Weights of a small image classifier: trained on photos of plants, animals and fungi (iNaturalist), 6.0 epochs.
Rows from block 8 of a small image classifier, named by matrix and row number. Rows with one number belong to one neuron. Each number is 128 + 32 x the weight over its row's rms, rounded and kept within 0 to 255. All counts start at 0.
After each neuron's rows are labels from the 100 images, of 14976, where the neuron reaches its largest size: "responds to" is what is common among them. Only what is clearly more common there than usual is listed. The data: photos of plants, animals and fungi (iNaturalist). In brackets: how many of the 100.
# gate: MLP gate (model.blocks.8.mlp.gate.weight, 480x160), inputs 108-159
# fc1: MLP up (model.blocks.8.mlp.fc1.weight, 480x160), inputs 108-159
# fc2: MLP down (model.blocks.8.mlp.fc2.weight, 160x480, transposed), outputs 108-159

gate.225 [191 146 155 153 181  86 163 141 145 170  22 110 120 132  81 118 124 106 210  97 173 154 107 140 100  99 170  56 120  71 121 131 122 153  99  98 133 170 144 113 141 145 126 143 168 120 115 115 149 105 145 133]
fc1.225 [ 66 117 128 116 132 143 126 158  21 139 186  92 116  97 165 194 106 181 133 145 103 148 121 208 114 145 121  92 201 103 127 136 146 176 154 139 131 106  21 105 117  96 181 159  83 148 136 145 142 133 144 181]
fc2.225 [173  86 137 175 117 161  89 166 154 166 128 131 169 179 112 109 107 141  97 126 128 147  92  68  92 158  98 138  95  81 153 136 169 104 134 164  70 148  11 109 175 120 166 157 119 100 136  94 166 157 142 164]
responds to: order Lepidoptera (31)

gate.361 [172 142 152 119 108 120 173  84 101 145 154 102 118  83 154  91 129  71 117 122  89  81 131 105 123 133 118 129 112  63 113 189 153 139  82 179 150 132 186 144 118 149 125 181 110  91 137 186  80 152 104 133]
fc1.361 [201 119 182 185 194 175 179 176  71 141 145  95 135 132 121 109 147 139 117 128 161 154 151 106  85  94  98 117 163 142  85 125 108 122 103 118 147 120 169 202 125 115 123  92  75 164 100 177 172 155 156 167]
fc2.361 [142 147  93 106 134 101  81 122 116 140 171 110  88 190 120  94  98 118 115 113  75 151  86 205 117 163 139 110 119  85 110 128 119 101 175 120 115 151 135 101 123 121 113 151 154 126 109 113 123 132 104 142]
responds to: phylum Chordata (92); class Aves (87)

gate.198 [158 115  71  88  84  86 154  77 151 143 136 132  60 116 178 133 144 132 111 121 148 142  72 125 162 187  88 133 174 145 155  81  98 125 144 142 115 124 122  85 130 101 223 112 138 135 182 141 108  76 167 118]
fc1.198 [125 168 114  95 119  85 125 138  89 144  93 131 118 122 167 163 181  90 122 155  53 140 141 127 103  98 121 144 126 152 146  70 147  86 155 153  83 177 136 142 141 114  83 105 146  92 134  89 100  98 183 135]
fc2.198 [162  74 160 147 105 131 193 143 126 116  94 171 125  94 116  35 133 111 106 124 168 122 103  98 193 148 151 112 106  58 186 132  70 156 102 121 153 156 109 147  92 129 113 110 135  38  96 123 149  84 172 145]
responds to: order Charadriiformes (78); family: Scolopacidae (46); text has "tringa" (25)

gate.356 [122 101  93  87 148 164 179 140 119 110  98 146 110  71  96 152 152 163 117 164 140 121 129 120 109 106  81 105  73 165  97 135 185 110 105 104 150 123 167 167 138 157  65 137 174 125 119 111 166 120 166 183]
fc1.356 [134 147  85 189  92  96 137 155  58  86 102  82 174 177 126 156 154 116 126 149  99 109 110 146 170  78 137 133 111 158 116 113 118  99 146 136  72 196 161 107  81  91 106 184 148 104 147 127 143 178 128 173]
fc2.356 [135 117 139 108 154 120 195 103 130  96 133 148 161 133  80 117  95 142 126 103  17 129  97 116 198 130 122 107 126 144 129 139  82 161 115 104 126 107 138  68  94 156 163 153 106 138 111  97 124  96 131  87]
responds to: class: Aves (90); order Anseriformes (35); family: Anatidae (35)

gate.337 [104 160 103 158  49  93 126  98 109 122 123 139 136 142  96 179 113 109 121 202 155 124 171 150 164 157 134  91 107 153 152  77  72 173 100 114 158 179 197 110 107  94 134 176 108 100 110 119  83 147  96 146]
fc1.337 [104 130  70 199  87  96 121 166 138 131 143 161 113 108 147  97 161 175 126  89 149 139  88 152 129 124  56 106 163 134  85  57 143 147 153 137  92 146 121 193 110 115 153 116 130 105 157  87 169  59  91  97]
fc2.337 [138  92 140 141  97 189 168 144 153 146 153  94 170 122 102 134  90 130 135 127  87 136 158  95 180  98  91 102  84 164 145  83 113 149 115 175 127  97 130 109 136 144 121 147  47  94 200 163 123 104 177 131]
responds to: order Charadriiformes (38)

gate.228 [122  81  89 147 138 180 110 126 166  85 118  63 177  98 154 136 148 104  67 166 118 154  95 125  99 139 122 130  55 167 116 116  92 108  78 141  70 158 130  99  89 131 162  65  95 121 115 135  80 148 144 109]
fc1.228 [146  92 123  89 156 171 153 109  56  99 125  66 105 114 180 131 170 119  52 200 127 117 102 115 120 145 166 131  56 164  83 142 149  99 109 186  89 166 170  75 158 173  54 106 116 154 158 163 130 128  99 115]
fc2.228 [103 176 160 135 166 146 108  76 144 125 111 119 151 150  62 127  68 125  92 158 118 106 105  68 157 181 121 134 111  87  94 140 108  95 117 136 152 159 101  83 177 165 125 131 138 122 147 119  88  73  68  90]
responds to: order Passeriformes (60)

gate.120 [112  48 113 181 109  97 119 176  85 116 123 143 127 157 144 123 154  91 144 132 100  79 114  75 131 155 104 149 106 114 112 149  74 118 126  83 138 139 137 204 168 119 143 113 144 150 143 138 109 121 143 120]
fc1.120 [148 169 203 102 158 160 137  97 177 169  87 145 127  72 157 157  79 134 119  96 142 176 136 118 111 138 128  92  93 142 155 156 111 116 129 147  98 109 153  89  31 171 105 116 129 130 101 115 147 154  75  90]
fc2.120 [132  98  91 109 104 149 202 145 170 103  75 128 190 156 124 172 100 130 115 211  41 134  65 103  79 137 124 135 144  93 121 125 122 181 147 103 171  94 120 114 109  68 127 185 117 113 132 170 109 146  93 156]
responds to: phylum Chordata (94); class Aves (90)

gate.292 [115 154 171 115 160  65 121  76 142 116  96  64 125 156  66 124  88  79 157 128 129 147  87  54 168 148 103  84 154 152 123 195 156 135 202 183 147  92  85  92 100  75 115  84 135 109 120 142 106 139 118 142]
fc1.292 [119 120 148 143 188  60 147 114 193 106  95 139 122 128 160  48 106 123 151 137 139 176 112 151 139 164 110 145  94 130 150 180 162 138 101  91  83 108 178 147 221  87 105 120  87  85 123 154 135 104 110 150]
fc2.292 [201 104 161 188 127 164  97 110  84 102 154 146 130 141  98 174 119 139 121 139 104 141  70  86 101  37 112 174 136 114  78 105 174 130 102  96 128 103 141 198 152 113 123 158 158  97 117 137 101  61 123 114]
responds to: order Anseriformes (40); family: Anatidae (40)

gate.129 [130  65 103  61 142 156 159 220  93 120 119  92 130 155 133 149 157 140 118 181 120 108  90 117 137 107 104 166 139 156  47 157 141 126  75 125 141 155 129 189 155 117 103 108 119 121 132 153 141 179 183 143]
fc1.129 [ 90  81 133 114 158 176 147 160 115 123 141 103 111 185 172 101 126 108 154 111 109 108 132 131 112 112 141 150  93 101 118  65 152 132  53 153 158 137 123 148 144 133 175 182 113  61 132 112 116 143 150 177]
fc2.129 [121 131 123  96 137 155  84 161  95  74 104 161 116 128 144 186 103 148 159 156 141 134 128 165 151 122 229 146 109 176 110 146  87 157 101 127  90 107 104 163 151 158  93 146 154 107 137 172 137 133 162 108]
responds to: class: Aves (92); order Anseriformes (46); family: Anatidae (46)

gate.103 [167  95 105 145 113 120 179 178 115 117  62 142 154 114 187 120 165 106 110  87 122 131  88 131 194  86 112 112 199 110 118 140 121 147 179 100  82 101 134 127 146 193 127 106 101 110 135 169 133 153 121 106]
fc1.103 [124 182  77 163 115 136 112 153 115 164 161 115 135  87  87 112  86  65 116 172  57 127 118 141  92 147 144 130 128 125 166  73 171 127 121  88 108 124 130 100 102  60 124  88 173  85  97 126  82 148 113  97]
fc2.103 [148 128 124  73 170 154 170 131 107 117 127 190  87 145 108 100 126 152 135 105 150 112 133  86  94 134 103  80 136 127 124 168 163 108 127  54 119 133 116 135 108 100  94 138 174 131 113 120 139  82 150  87]
responds to: phylum Chordata (98); class Aves (96)

gate.13 [ 92 134 146 144 141 103 153 120 133 126 154 185 111 128 179  66 125 107 124 164  49 195 112 147 167  90 141  90 168 177 138 175 142 152  91 103  73 117  84 155  88  89  85 153 149  69 177 100  98 132 112 191]
fc1.13 [ 95 122 143  98  99 149 160 115  86 139 160 112  89 133 188  99 149  85 131 201  69 141 138 141 150 115 169  97 116 110  93 147 142 171 118 128  66 109  93 140 138 139 137 112 139 100 125 128  81 123 152 157]
fc2.13 [122 116 110 138 149 172 152 121  50 174 163  98 124 130 128 122  71 179 146 133  62 158 127 132 142 164  88 172 119 180 152 122 121 164 123  41  94 117 143  90 141 190 114 128 135 183 116 144  83 185 198 119]
responds to: order Charadriiformes (41)

gate.428 [167 123 144 148 113 184  84  78 164 140 218 142 167 103 122 126 157  92  87 118  72 167 197 110 121 149 122 144 193 164  71 187 115  64 199 154 127 118 150 130 128 182 129 150 151 128  80 137 202  85 195 130]
fc1.428 [164 113 150  66 112 112 195 184 128 101 130  88  91 103 110 127 127  96 166 167 154 105  48 110 102 102 108 154  95 113 177 123 152 135 154 153 179 171 125 105  90 109 124 114 106 127 159 108 137 132 115 107]
fc2.428 [ 97 118  92 123 120 120 176 135  90 133 145 117 191  89 186 108 170 114 157 140  82 142 138 187 189 172  68 124 127 117 141 118 163 181  70 172 137 113 109 150  52 148 103 115 110 160 168 149 153 141 102 127]
responds to: order Charadriiformes (27)

gate.377 [212 138 134 121 167 121 139  93 125 147 125 135 113 131 113 111  94 139 140 101  94  77 167 200 111  90 168 117 135 134  92 128  97 130 117  76  90  96 106 214 157 121 116 143 102 120 167 158 160 161 100 129]
fc1.377 [ 84 133  96 112  79 117 140 170 150  96 123  43 141 134 141  85 152 121 134 129 174 152  89 144  62 118 104 153 122 159 173 117 153 134  98 182 105 135 136  91 104 154 122  78 175 206 150 128 137 124 175 158]
fc2.377 [135 112  98  75 126  87 163 109 139  80 128 132  93  86  91 153 142 144 163 120 121 135 151  74  73 112  78 143 163 164 121 177  92 127 140 117 149 137 124 114  99 136 110 116 158 165  83 132  88 162 143 137]
responds to: class: Aves (96); order Accipitriformes (47); family: Accipitridae (42)

gate.283 [ 83 150 162 135 169 120  94 128 160 106 126 126 116 113 118 149 132  44 125 158 157 138 116 127 143 120 118 162 217  72 167 183 154 118 141  78 167 114 141 112 137  84 161 116 110 158 103  92 188 133 181 154]
fc1.283 [181  62  88 109 109 114 150 144 121 126 125 137 166 116 129 115 183 115 171 124 105 111  36 109  98 142 121  69 100 158 120 133 139 153 147 137  81 114  98 132 140 182  97 127 182 136  82 118 123 143 147 106]
fc2.283 [152  80 109 135 158  94 131 130 140 163 102 123 116 147  99 160 108 135  90 146  89 137  85 127 170 236 158 100 136 160  73 149 133 154 180 145  46  91 111  87 158 136  95 148 169 156  63 102 159 143 180 118]
responds to: order Lepidoptera (35)

gate.201 [102 131 115  82 144 144 159 170 104 123  99  40 136 134 147 112  97  82  87 174 177 111  57  85 152 137 163 124 116 181  89 137 181 118 109 156 152 177 156 150 141 134 102 124 100  91 113 163 187 188 142 153]
fc1.201 [ 96 120  99 151 156  70  83 142 133 124 154  81  84  97  65 136 117 135 120 109 148  86 191 142 133  86 169 108  91  97 103 161  94 158 167 138 145 151 140 110 223 108 140 177 125 107  68 149 163 137  77  54]
fc2.201 [153  96 153  99 163  57 139 104 102 116 107 110 181 205 152 104 131 153 110 100 146 164  69 182 139  78 135 158 173 116 125 106 109 168 145 149 145 135 135 140  92 130 125 115 157 131 170 154 159 139  75 113]
responds to: class: Aves (98); order Anseriformes (58); family: Anatidae (58)

gate.184 [102 135  86 124 153 171 127  97  82 134 144 130 167 106 133  78 159  90 139 110 110 162 119 156 135  80 151 176 125 165 151 139  88 166 150 230 151 132 112 104 166 202 131  97 163 110 107 123  84 151  93 144]
fc1.184 [121 149 150 147 165 150 110 128 106 107 127 143 112 113 137 131 124 155 101 171 111 216 173 140 128 161 133  76 171 156  53  99 105 131 129 183 164 120 105  88  93 141 182 124 149 154 115  93 122 126 162 129]
fc2.184 [112 148 106 174 185 184 159 112 120 112 105 133 107 152 123 105  99 133 135 132 173 174 146 142 104 129 133 104  77 112 168 178 125 159  82  57 124 141 173 145 104 103 118 103  70 143 171 171 144 147 155 190]
responds to: order Lepidoptera (36)

gate.318 [ 91 121 113 182 115 122 131 115 114 151 103 136 130 101 162 106 116 148  57 134 172 100 175 144  92 103 178 194 200 166 172 113 162 168 173 117 154 148 110 105 179  97 104 152 108 129  45 147 116 144  87 158]
fc1.318 [133  93 170 147  90 154 141 123  90 125 133 123 139 136  70 189 126 110 146 166 173 149 140 113 136 158  72  99 109 121 138 143  33 150 121 119 157  95 171 155 112 118 148 108 156 163 142 146 123 122  75  92]
fc2.318 [ 81 150 148 158 120 128 117 181 148 154 148  84 122 115 116 130 167 130  96 145  54 117 148 134 104 108  45  46 135 128 114 152 150 128 139 124 142 108 123 127 199 126 135 157 145 119 125 135 173  90 165 141]
responds to: kingdom Plantae (31); phylum Tracheophyta (31); class Magnoliopsida (29)

gate.18 [ 80 136 116  83 138 102 137 120 160 123 143 109  77 174 160 128 164 111 174 143  83 169 147 104 114 143 131 139  95 119  28 163 143 117 127 155 151 175 163 138 119 112 145 179 111 136 118 137 159  66 152 134]
fc1.18 [ 90 155 122 105 164 107 122 105 154 118 146 121  86 121 141 169 134 101 126 140  90 198  98 118 145 161 155 136  88 115 119 189  94 163 111 109 186 204 153  89  93  94 168 141  39 130 152 116 183 116 145 103]
fc2.18 [185 104  89 148 175  99  90 168  90 132 164  93 119 181 106 150 161 152 117 153 141 154 102 141 112  97 143 182  82  70 154  61 123 144 138 131 133 139 152 127 130 129 108 183 202 131  59 116 168 132 111 114]
responds to: order Anseriformes (38); family: Anatidae (38)

gate.206 [170 202 107 146  50 135 132 151 194 180 162  90 111 162  90 104 136 124 132 142 201 161 155 161  90  69 119 138 121 103 128 122  96 133 114 159 137 119 174  91 168  89 141 152 103 129 122 125 113  80 111 109]
fc1.206 [139 195 159 124 115 142 145 107 118 149 144  85 151 165 141 104 208 140  79 156 218 117 121  61 161 124 159 122 154 178 138 114  75 109 124 121  95 123 124 137 136 118 162  98 133 103  84 118 146 130  96  82]
fc2.206 [125 164 116 120 122 181 152  79 124 209 163 107 131 139 118 135 120 122 165 133 103 155 127 153 107 185 150 135 100  57  92 159 159 118 135  63 103 108 144  69  83 114 127 107  99 185 103 111 140 161 133 123]
responds to: order Lepidoptera (34)

gate.472 [ 69 114 159 148 108 100 105  84 165 163  99 109 133 111 122 138 110  94 163 130 185 160 148 131  80  89 110 144 156 211 104 139 121  91 148 165 132 165 120 125 146 144 125  81  99 146 113 169 122 162 141 136]
fc1.472 [128 151 140 127  92 173 133 133  97 171  88 162  83  98 152 134 169 111  80  52 106  94 128 116 116 116  81 130 121 149  87  71  98 121  94 122 192  74  95 165 154 101  94 166 133 140 107 180  99 159 100 115]
fc2.472 [112 131 130 136 150 153  80 113 137 148  93 108 161 116 115 170 105 144 147  71 125  70 138 101 121  60  51  58 200 153 121 162 192 130  95 112 139 160 123  99  99 114 114  86 155 107 113 119 128 169 118 105]
responds to: order Anseriformes (32); family: Anatidae (32)

gate.156 [117 147  66 145  58  58 112 169 179 142 148 147 114 194  91 110 145 105 136  98 117 128 110 153 140 142 146  91 152 107  92 113 159 112  67  90 152 153  98 134 113 104 147 156 162 148 111 128 161 143 149 130]
fc1.156 [113  85  91 178 127  92 139 118 157  97  72 172  81 101 195 111  60 106 110 118 122 155 110  99 136 118  93 136 155 151 140  84 143 107 135 101 117 138 165 127  88 140 120 118  88 112 106 129 113 142  89  81]
fc2.156 [138 153 125 148 142 177 158 195 112 134  97 130 149 160 129 153 126 131 150 107 142  90 166 135 134 121 165 111 143 153  98 149 114 141 112 100 125 127 101 155  93 173  39 140 111  59 109 104 140 129 166 130]
responds to: class: Aves (94); order Accipitriformes (36); family: Accipitridae (31)

gate.299 [141 110 134  77 108 105 128 108 134 104  99 177  92 155 168 100 169 109 113 169 125  92 143 101 145 147  62 195 167 124  93 157 140 160  98 141  92  97 101 126 134 162  82  97 160 134 183 135 172 107 164 158]
fc1.299 [101 171 133 133  94 104 126 144  97 164  90  95  94 146 103 145 163 104 144  83 106 128 111  96 119 131 194 167 166  86 158 103  72 106 182 165 100 139 100  99 177  90 141 121  78 119 142  96 185 124  24  81]
fc2.299 [127 161 133 104 135 158  97 116 136 151 109 138 116 114 130 116 134 113 145 162 126 113 133 178  86 117 166 147 147 120 139 149 113  89  65 161  85 180 105 151 141 161  74 105 131  74 118 141 147 174 192 134]
responds to: class: Aves (93); order Anseriformes (31); family: Anatidae (31)

gate.476 [ 87  67 122 140  85  65  90 121 142 126 132  95 142  99  95 139 128  80 145 126 132 142 144 174  95 172 171 151  92 116  95 119 108  79 155  89 137 152 116  82 130 219 130 123 166 172 103 152 131  69 112 119]
fc1.476 [ 70 123 110 101 148 110 131 203 133 134  81 104 153 161 145 182 143 211 157 103 104 102  92 103 112 145 144  36 116 137 119 113 176  70 104 118 157 141 110 192  70 135 162 196  87 181 122 188 102 167 127 120]
fc2.476 [122 122  93 140 113  99 114 175 181  72 128 173  92 167  94  97 106 118  99 109 122 161 142  66  94 118 143 178 164 204 183 111 157 138 169 149 166 106 155 148 102  80  95  69 124 133 141 100 103 102 147  68]
responds to: order Charadriiformes (37)

gate.233 [159 162 150 111 151 112 107 125  87 146 153 135  57 104 149 156 205  51  53 105 149 134 175 145 105 156  93  93 141 182  71 112 140 158 102 101 104  81 118 125 187  89 114 138 152 133 129 117 166  76 142 112]
fc1.233 [122 104 129 105  73 180 154 112  40 130  62  81 100  92  93 174 157 109 207 157 137  80 142 149 121 100 129 119 179 147 167 133 124 151 142 167 115 122  96  78  89 173 110 124 130 105 115  94 104  66 151 165]
fc2.233 [153 179 106 170  85 171 127 136 178 222 126 122 123 146 131 144  61 143 105 175 117 128 150  99 188 206 124 111 146 133 148  99 182 196 104 155  66 152 153 108 100 138 161 168 121  38  71 153 133 115  79 128]
responds to: order Passeriformes (51)

gate.316 [118 116 133 119 100 155  63  51 102  73 124 104 123 100  99 193 214  86 153 116  75 139  96 141  95 120 133 197  92 109 159 176 162 105  83 172  95 117  82 155 149  84 111 117 133 124 143 195  88 116  62 135]
fc1.316 [ 66 126  95 174 110 172 147 103 130 124 176  99 106 101 135 169 172  94 166 174  97 111 142  99  87 104 125 121 124 142 104 115 199 142 106 105  77 160  73 149 111 130 117 152 127 136 120 100 149 124 133 177]
fc2.316 [128 165 110 115 147 105 128  98  98 136 138 135 154 123 151 102  71  65  81 160 102 107 108 138 117 157  60 144 157 113 142 146  78 116  87 128 130 121 169  68 128  70 154  91 129 121 111 110 117 128  87 117]
responds to: order Lepidoptera (36)

gate.45 [136 147 120 118 168 118 164 182 116 158 161  56 180 130 109 138 156 105 105 173 142 194 101 145 129 170 156 152 178 163 111 130 114 106 189 114 189 135 155 129  76 122 156 195 109 134 124  98  81 139 111 109]
fc1.45 [139 105 125 148 146 146 176 133 134 163 151 124 124 126  82  89 162 211 122 125  51 186  81 127 116  61  83 148  78 127 140 112 112 172  80 111 120 189 166  74 107 116 141 205 122 132 137 147 138  59 102 115]
fc2.45 [133 171 162 152 157  54 143 176  99 114 147 159 140 157 155 124 108 103 122 227 166 130 139  88 158 111 120  93 141 128 170  48 175 120 100 171 154 115 144  84 178 139  77 116 149  92 115 126 120 184 127  78]
responds to: class: Aves (86); order Anseriformes (29); family: Anatidae (29)

gate.162 [124 129 162 101 144 124 111 177 198 142 133 139  89 184 151 124 154 107 124 181 168 133 172 119 159 159 161  64 158 190 190 148 143  87  97  72 129 138 135  98 101  97 175 124 132 135 169 162 142 117 190 126]
fc1.162 [160 104 141 153 133 116 103 151 167 133 109 124 114  77 167 128 101 119  77 133 140 173  88 129  87 146 149 133 193 125 112 150 139 123 107 143 114 106 102 115 121 130 111 134 125 147 148  85 114 105 118 110]
fc2.162 [109 117 100 136 180 119 123 138 126 143  82 162 160 137 182 106  54 121 161 161  53 124 102 136 140 153 142 132  49 116  98  98 138 169 153 160 123 156 198 113 108 114  94 158 115 103 152 117 206 152 138 134]
responds to: order Charadriiformes (49); order Pelecaniformes (25)

gate.15 [166 148 118 143 190  53 170 165 132 186 178 157 119 103  95 157 100 140 146 137 181  62  91 161  52 122 156 152 187 158 146 138 135 165 163  94 178 140  91 107 131 144 137 139 126 207 130 135 190 150 109 137]
fc1.15 [124 107  98 166 124  87 172 128 125 128 136 125 121 105  75 101 112 136 147  92 132 158 148 167 209 151 188 137 132 118 146 144 114 150 146  95 114 109 140 138  86  95 102 106 117 117  92 115 143 105  71 150]
fc2.15 [132  95 127 120 138 115  62 180  63  94 132  82 111 157  78 156 157 181 126  87  96  88 155 121 164 172 170 140 186 114 133 181 109 162  84 166 220 165  85  91 116 151 149 166 131 145  76 148 115  98  95 123]
responds to: kingdom Plantae (27); phylum Tracheophyta (27); class Magnoliopsida (25)

gate.369 [122 119 204  96 132  54 125 137 155  84 138 165  63  94 119 164 139 155 122 126 130 106 144 112 136 123  93 112 151 144  88 141 172  91 189 133 230 153 128 130 138 114 107 120  86  62 128 130 115 128 139 105]
fc1.369 [199  89 129 191 142 160 136  81 114 191 143 139  81 136 142 100 117 133 131 119 137  93 132 140 105  93 207  67 145 148  84  63 135 173  96 160 150 139 158  98  93 187 131  67 166 161 175  95 100 110 104 150]
fc2.369 [125  96  96 101 116 157 171 132 163 150 123 141 186 152 150 175  98 149 173 144  54 126 139 161 152 154 192 165 121 111 126  41 149 128 160 142 166 143 117 127 114 197 157 198 111 149 121 165 167 130 118 100]
responds to: order Charadriiformes (27)

gate.244 [114 123 116 177 109 120 131 126 133 106 135 142  57 153 231 104  82 134 200 146  92 134 109 140 110 138 127 208 159  85 116 124 153 126 151 126 109 132 173 142 127 146 134 190 147 123 130 108 125  87 124 117]
fc1.244 [151  77  91 167  94 132 126 115 161 129 146 133 168  67 156 137 168 166 126 119 165 187 110  87 115 103  83 146 109 142  85 118 158  84  88 145 107 142 149 158 180 101 183 182 162 134 175 109 112  68 117 132]
fc2.244 [147 162  89  92 119 146 128  99  69 154  67 122 101  73  80  98 141 125 116  52 196 164 133 199 122 178 113 119 132 161 115 141 142 103  96 122  77  66 146 113 173  85  96 101 177 126 118 135 178  70 141  60]
responds to: order Anseriformes (39); family: Anatidae (39)

gate.119 [125  99 129 203  88 157 134 125 138 107 205 107 121 138  98 143 146 152  79 185 148 119 106 146  85 104 107 140 166 188  98 112 123 144 116 118  77 149 135  88 217 145 138 150 147  89 122  96 192 134 156 145]
fc1.119 [179  85 114  66 122 151 149 165 127  94  80  97 161 129 160 121 183 162 177 131 191 119  96 126 138 153 121 169 130 194 152 126 130 140 159 111 166 166  99 116 157 127 134  80 112 186 147 110  80  92 182 185]
fc2.119 [138 139  73 103 103  87 137 120  99 111 153 107 135 106 155 116 106 145  84  90 111  79  99 143 118 135 120 129  92 122 155 141 134 159 123 105  66 134 127 130 179  79 145 136 123 159 116 133 185 114  94  99]
responds to: order Anseriformes (34); family: Anatidae (34)

gate.300 [ 92 116  88 105 133 161 170 149 115 100 110 120 187 153 111 128 167 106  80 196 101  52 126 111 128 117 104 143 124 163 142 112 168 156 168  53 179 178  93  76 172 156 117 124  74 117 109 161  80 174 137 114]
fc1.300 [117 182 165  59 109 111 135  97 158 123 109 105  98 151 129 122  90 116  39 127 129 197 124  83 112 176 116 160 146 142 144  94 148 134 159 131 157 118 177 106 117 156  75 128 109 160 128 115 137 148 140 144]
fc2.300 [139 135 126 136 147 141 122 102 108 118 149 162 189 175 193 124  97 150 119 146 133 132 120  79 141 123  99  61  97 115  79 177 102  95 117  96 145 122 118 156 108 105 123  93 129 119  94  93  62 125 124 180]
responds to: phylum Chordata (92); class Aves (89)

gate.157 [120 167 171 115 153 152 127  89 160  94 126 126 130 120 112 151 150  81 114  80 129 116 115 109  74 113 121  31  78 136 110 109 114 160 125 145  68 141 137 120 188 125 158 157 126 128 132 110 134 139 175 126]
fc1.157 [121  68 145  98  98 155 148 141 122 130 133 144 111 127 127 147  87  76 120 126  96 164  47 129 114 139 113 207 161 160  65 149 118  90 144 119 140  72 146 162  48  84 122 121 130 143  62 105  85 128 119 156]
fc2.157 [153 157 128 122  95  99 163 135 145 136 141 142 124 122  70 108 103 134 142  66 184  89 135  76 142  36 192 139 101  78 175 152 158  89 120  81 159  90 122 183  53 130 107 127 116 118 145 182 158 116 153 112]
responds to: phylum Chordata (94); class Aves (93)

gate.272 [122 106 206 126 154 108  65 146 124 166 153 136  63 145 184  86 139  88 111 121 156  90 122 137  93  80 148  99 142 133 190 128 101 154  96 110 115  82 108 113 135 102 131 168  91 156 115 145  95 137 103 124]
fc1.272 [138 154  62 139 130 119 112  75  96  74  76 151 166 166  99 101 131 116 117 137  79 157 147 101 154 152  69 120 141 133 109 180 119 122 142  71 122 178 106 175  91 166 109 136 120 128 172  98 151 157 110 142]
fc2.272 [129 160  84 127 159 115 171 109 123 141 101 168 115 126 164 156  87 142 137  63 131 211 125 149 184 100 128  69 129 147 148 189 206 162 139 124 144 158 121 140 135 134 149 171 140 110 119 141 175  82 108 110]
responds to: kingdom Plantae (37); phylum Tracheophyta (37); class Magnoliopsida (32)

gate.249 [132 146 166 152  97 103 122 184 117 144 114 129  69 153  96 137 135 132  41 150 124 107 124 214 142 134 114 146 147 150 123 153  93 126 134 145 108 148 128 126 114 163  90 123 144  75 208 116 131  95  96 156]
fc1.249 [156 125 131 159  92 117 118 127 134 140  68 116 167 136 112 119 161 186 171  61 142  94  41 134 108 118 105  88 156 161  93 104  85 121  99  49 137 174 159  95 110 143 139 135 119 130  60 121 200 129  50  87]
fc2.249 [176 153 150  83 137 130 111 200 170 109 118 144 149  90 144 125 135 128 112 155 140 119 146 188 164  85 189 107 136  82 115  71 147  48 141 180 112 129  93 137 119 108 115 124 121 131 124  57 169 129 184 146]
responds to: class Aves (83)

gate.147 [131 132 108 155 100 101 147 122 106 103 150 167  72 103 119 148 121 148 141 179 166 134 169 122 128 154 124  94 132 178 156 165  83  62  97 126 167 167  84 108 162 122 156 127 185 124 142 132  99 115 157 153]
fc1.147 [115 175 121  81 193 187  96 126 142 130 123 152  95 190 129 152 117 130 186 125 113 118 136 171 137 106 203 179 123  88  73  97 145 143 123 164 113 144 183 116 121 112 159 117 135 117 129 163 132 149 141  49]
fc2.147 [164 108 129  96 123 153  99  58 147  72 154 105  73 157  87 151 165 131 160 182 179 114  77 115 112 146 114 156 164 193  99  68 133 163  86 156 144  82 115 120 123  81 106  92 132 124  98  48 150 138  99 100]
responds to: order Lepidoptera (52); family: Pieridae (26)

gate.189 [149 163 125 151 118 106 122 118 147 130  88 149  52 124 167 121 145 131  86  92  82 150 124 193  85 100  94 148 142 110 107 178 159 111 163 149 143 133  47 118 115 139 114 208 192 136 158 134 126 118 181 163]
fc1.189 [113  74 142 114 166 146  78 136 107 118 153 106 142 133  71 183 123 126 108 168 121 149 132 135 203 158 116 101 115 177 203 104 156 140 106 107 125 140 128 110 123 136 157  92  69 110 145 132 125 102 136  92]
fc2.189 [127 128 106 139 161  72 137 149 146 160 132 127 146 129 111 133 156 142 118 157  65 150  86 148 127 127  98  70  72 145  71 113 190 179 141 125 160 119 151 115 111 101 117 176 166 129  87 196 105 142 136 129]
responds to: kingdom Plantae (27); phylum Tracheophyta (27); class Magnoliopsida (25)

gate.345 [ 83  99 118 110 109  88 141 131  85 147  82 128 165 143 195 129  97 124  66 111  97 175 157 108 154  79 146  82 153 160  94 104  70  80 118 168 116 131 133  88 160 123  88 118 173 164 176 154 148 147  58 174]
fc1.345 [ 80 163 121 144  95 113  80 124 151 145 151 124 129 116 137 125 154 146 139  86 199 158 182 164 130 151 129 102 176 116 126 169  98 145 203 100 157 163  90 170 128 135 114  76 167 104 154 148 137  97 105  69]
fc2.345 [203 144  77 148 161 128 145 121 143  91 129 158 122 156 123 177 137 111 115 101 107  91 109 163  91  95 162 150 177 135 159  85 136 123 160  83 157 110 128  99 221  99 122 124 134 104 182 108 124 158 154 158]
responds to: phylum Chordata (97); class Aves (90); order Charadriiformes (26)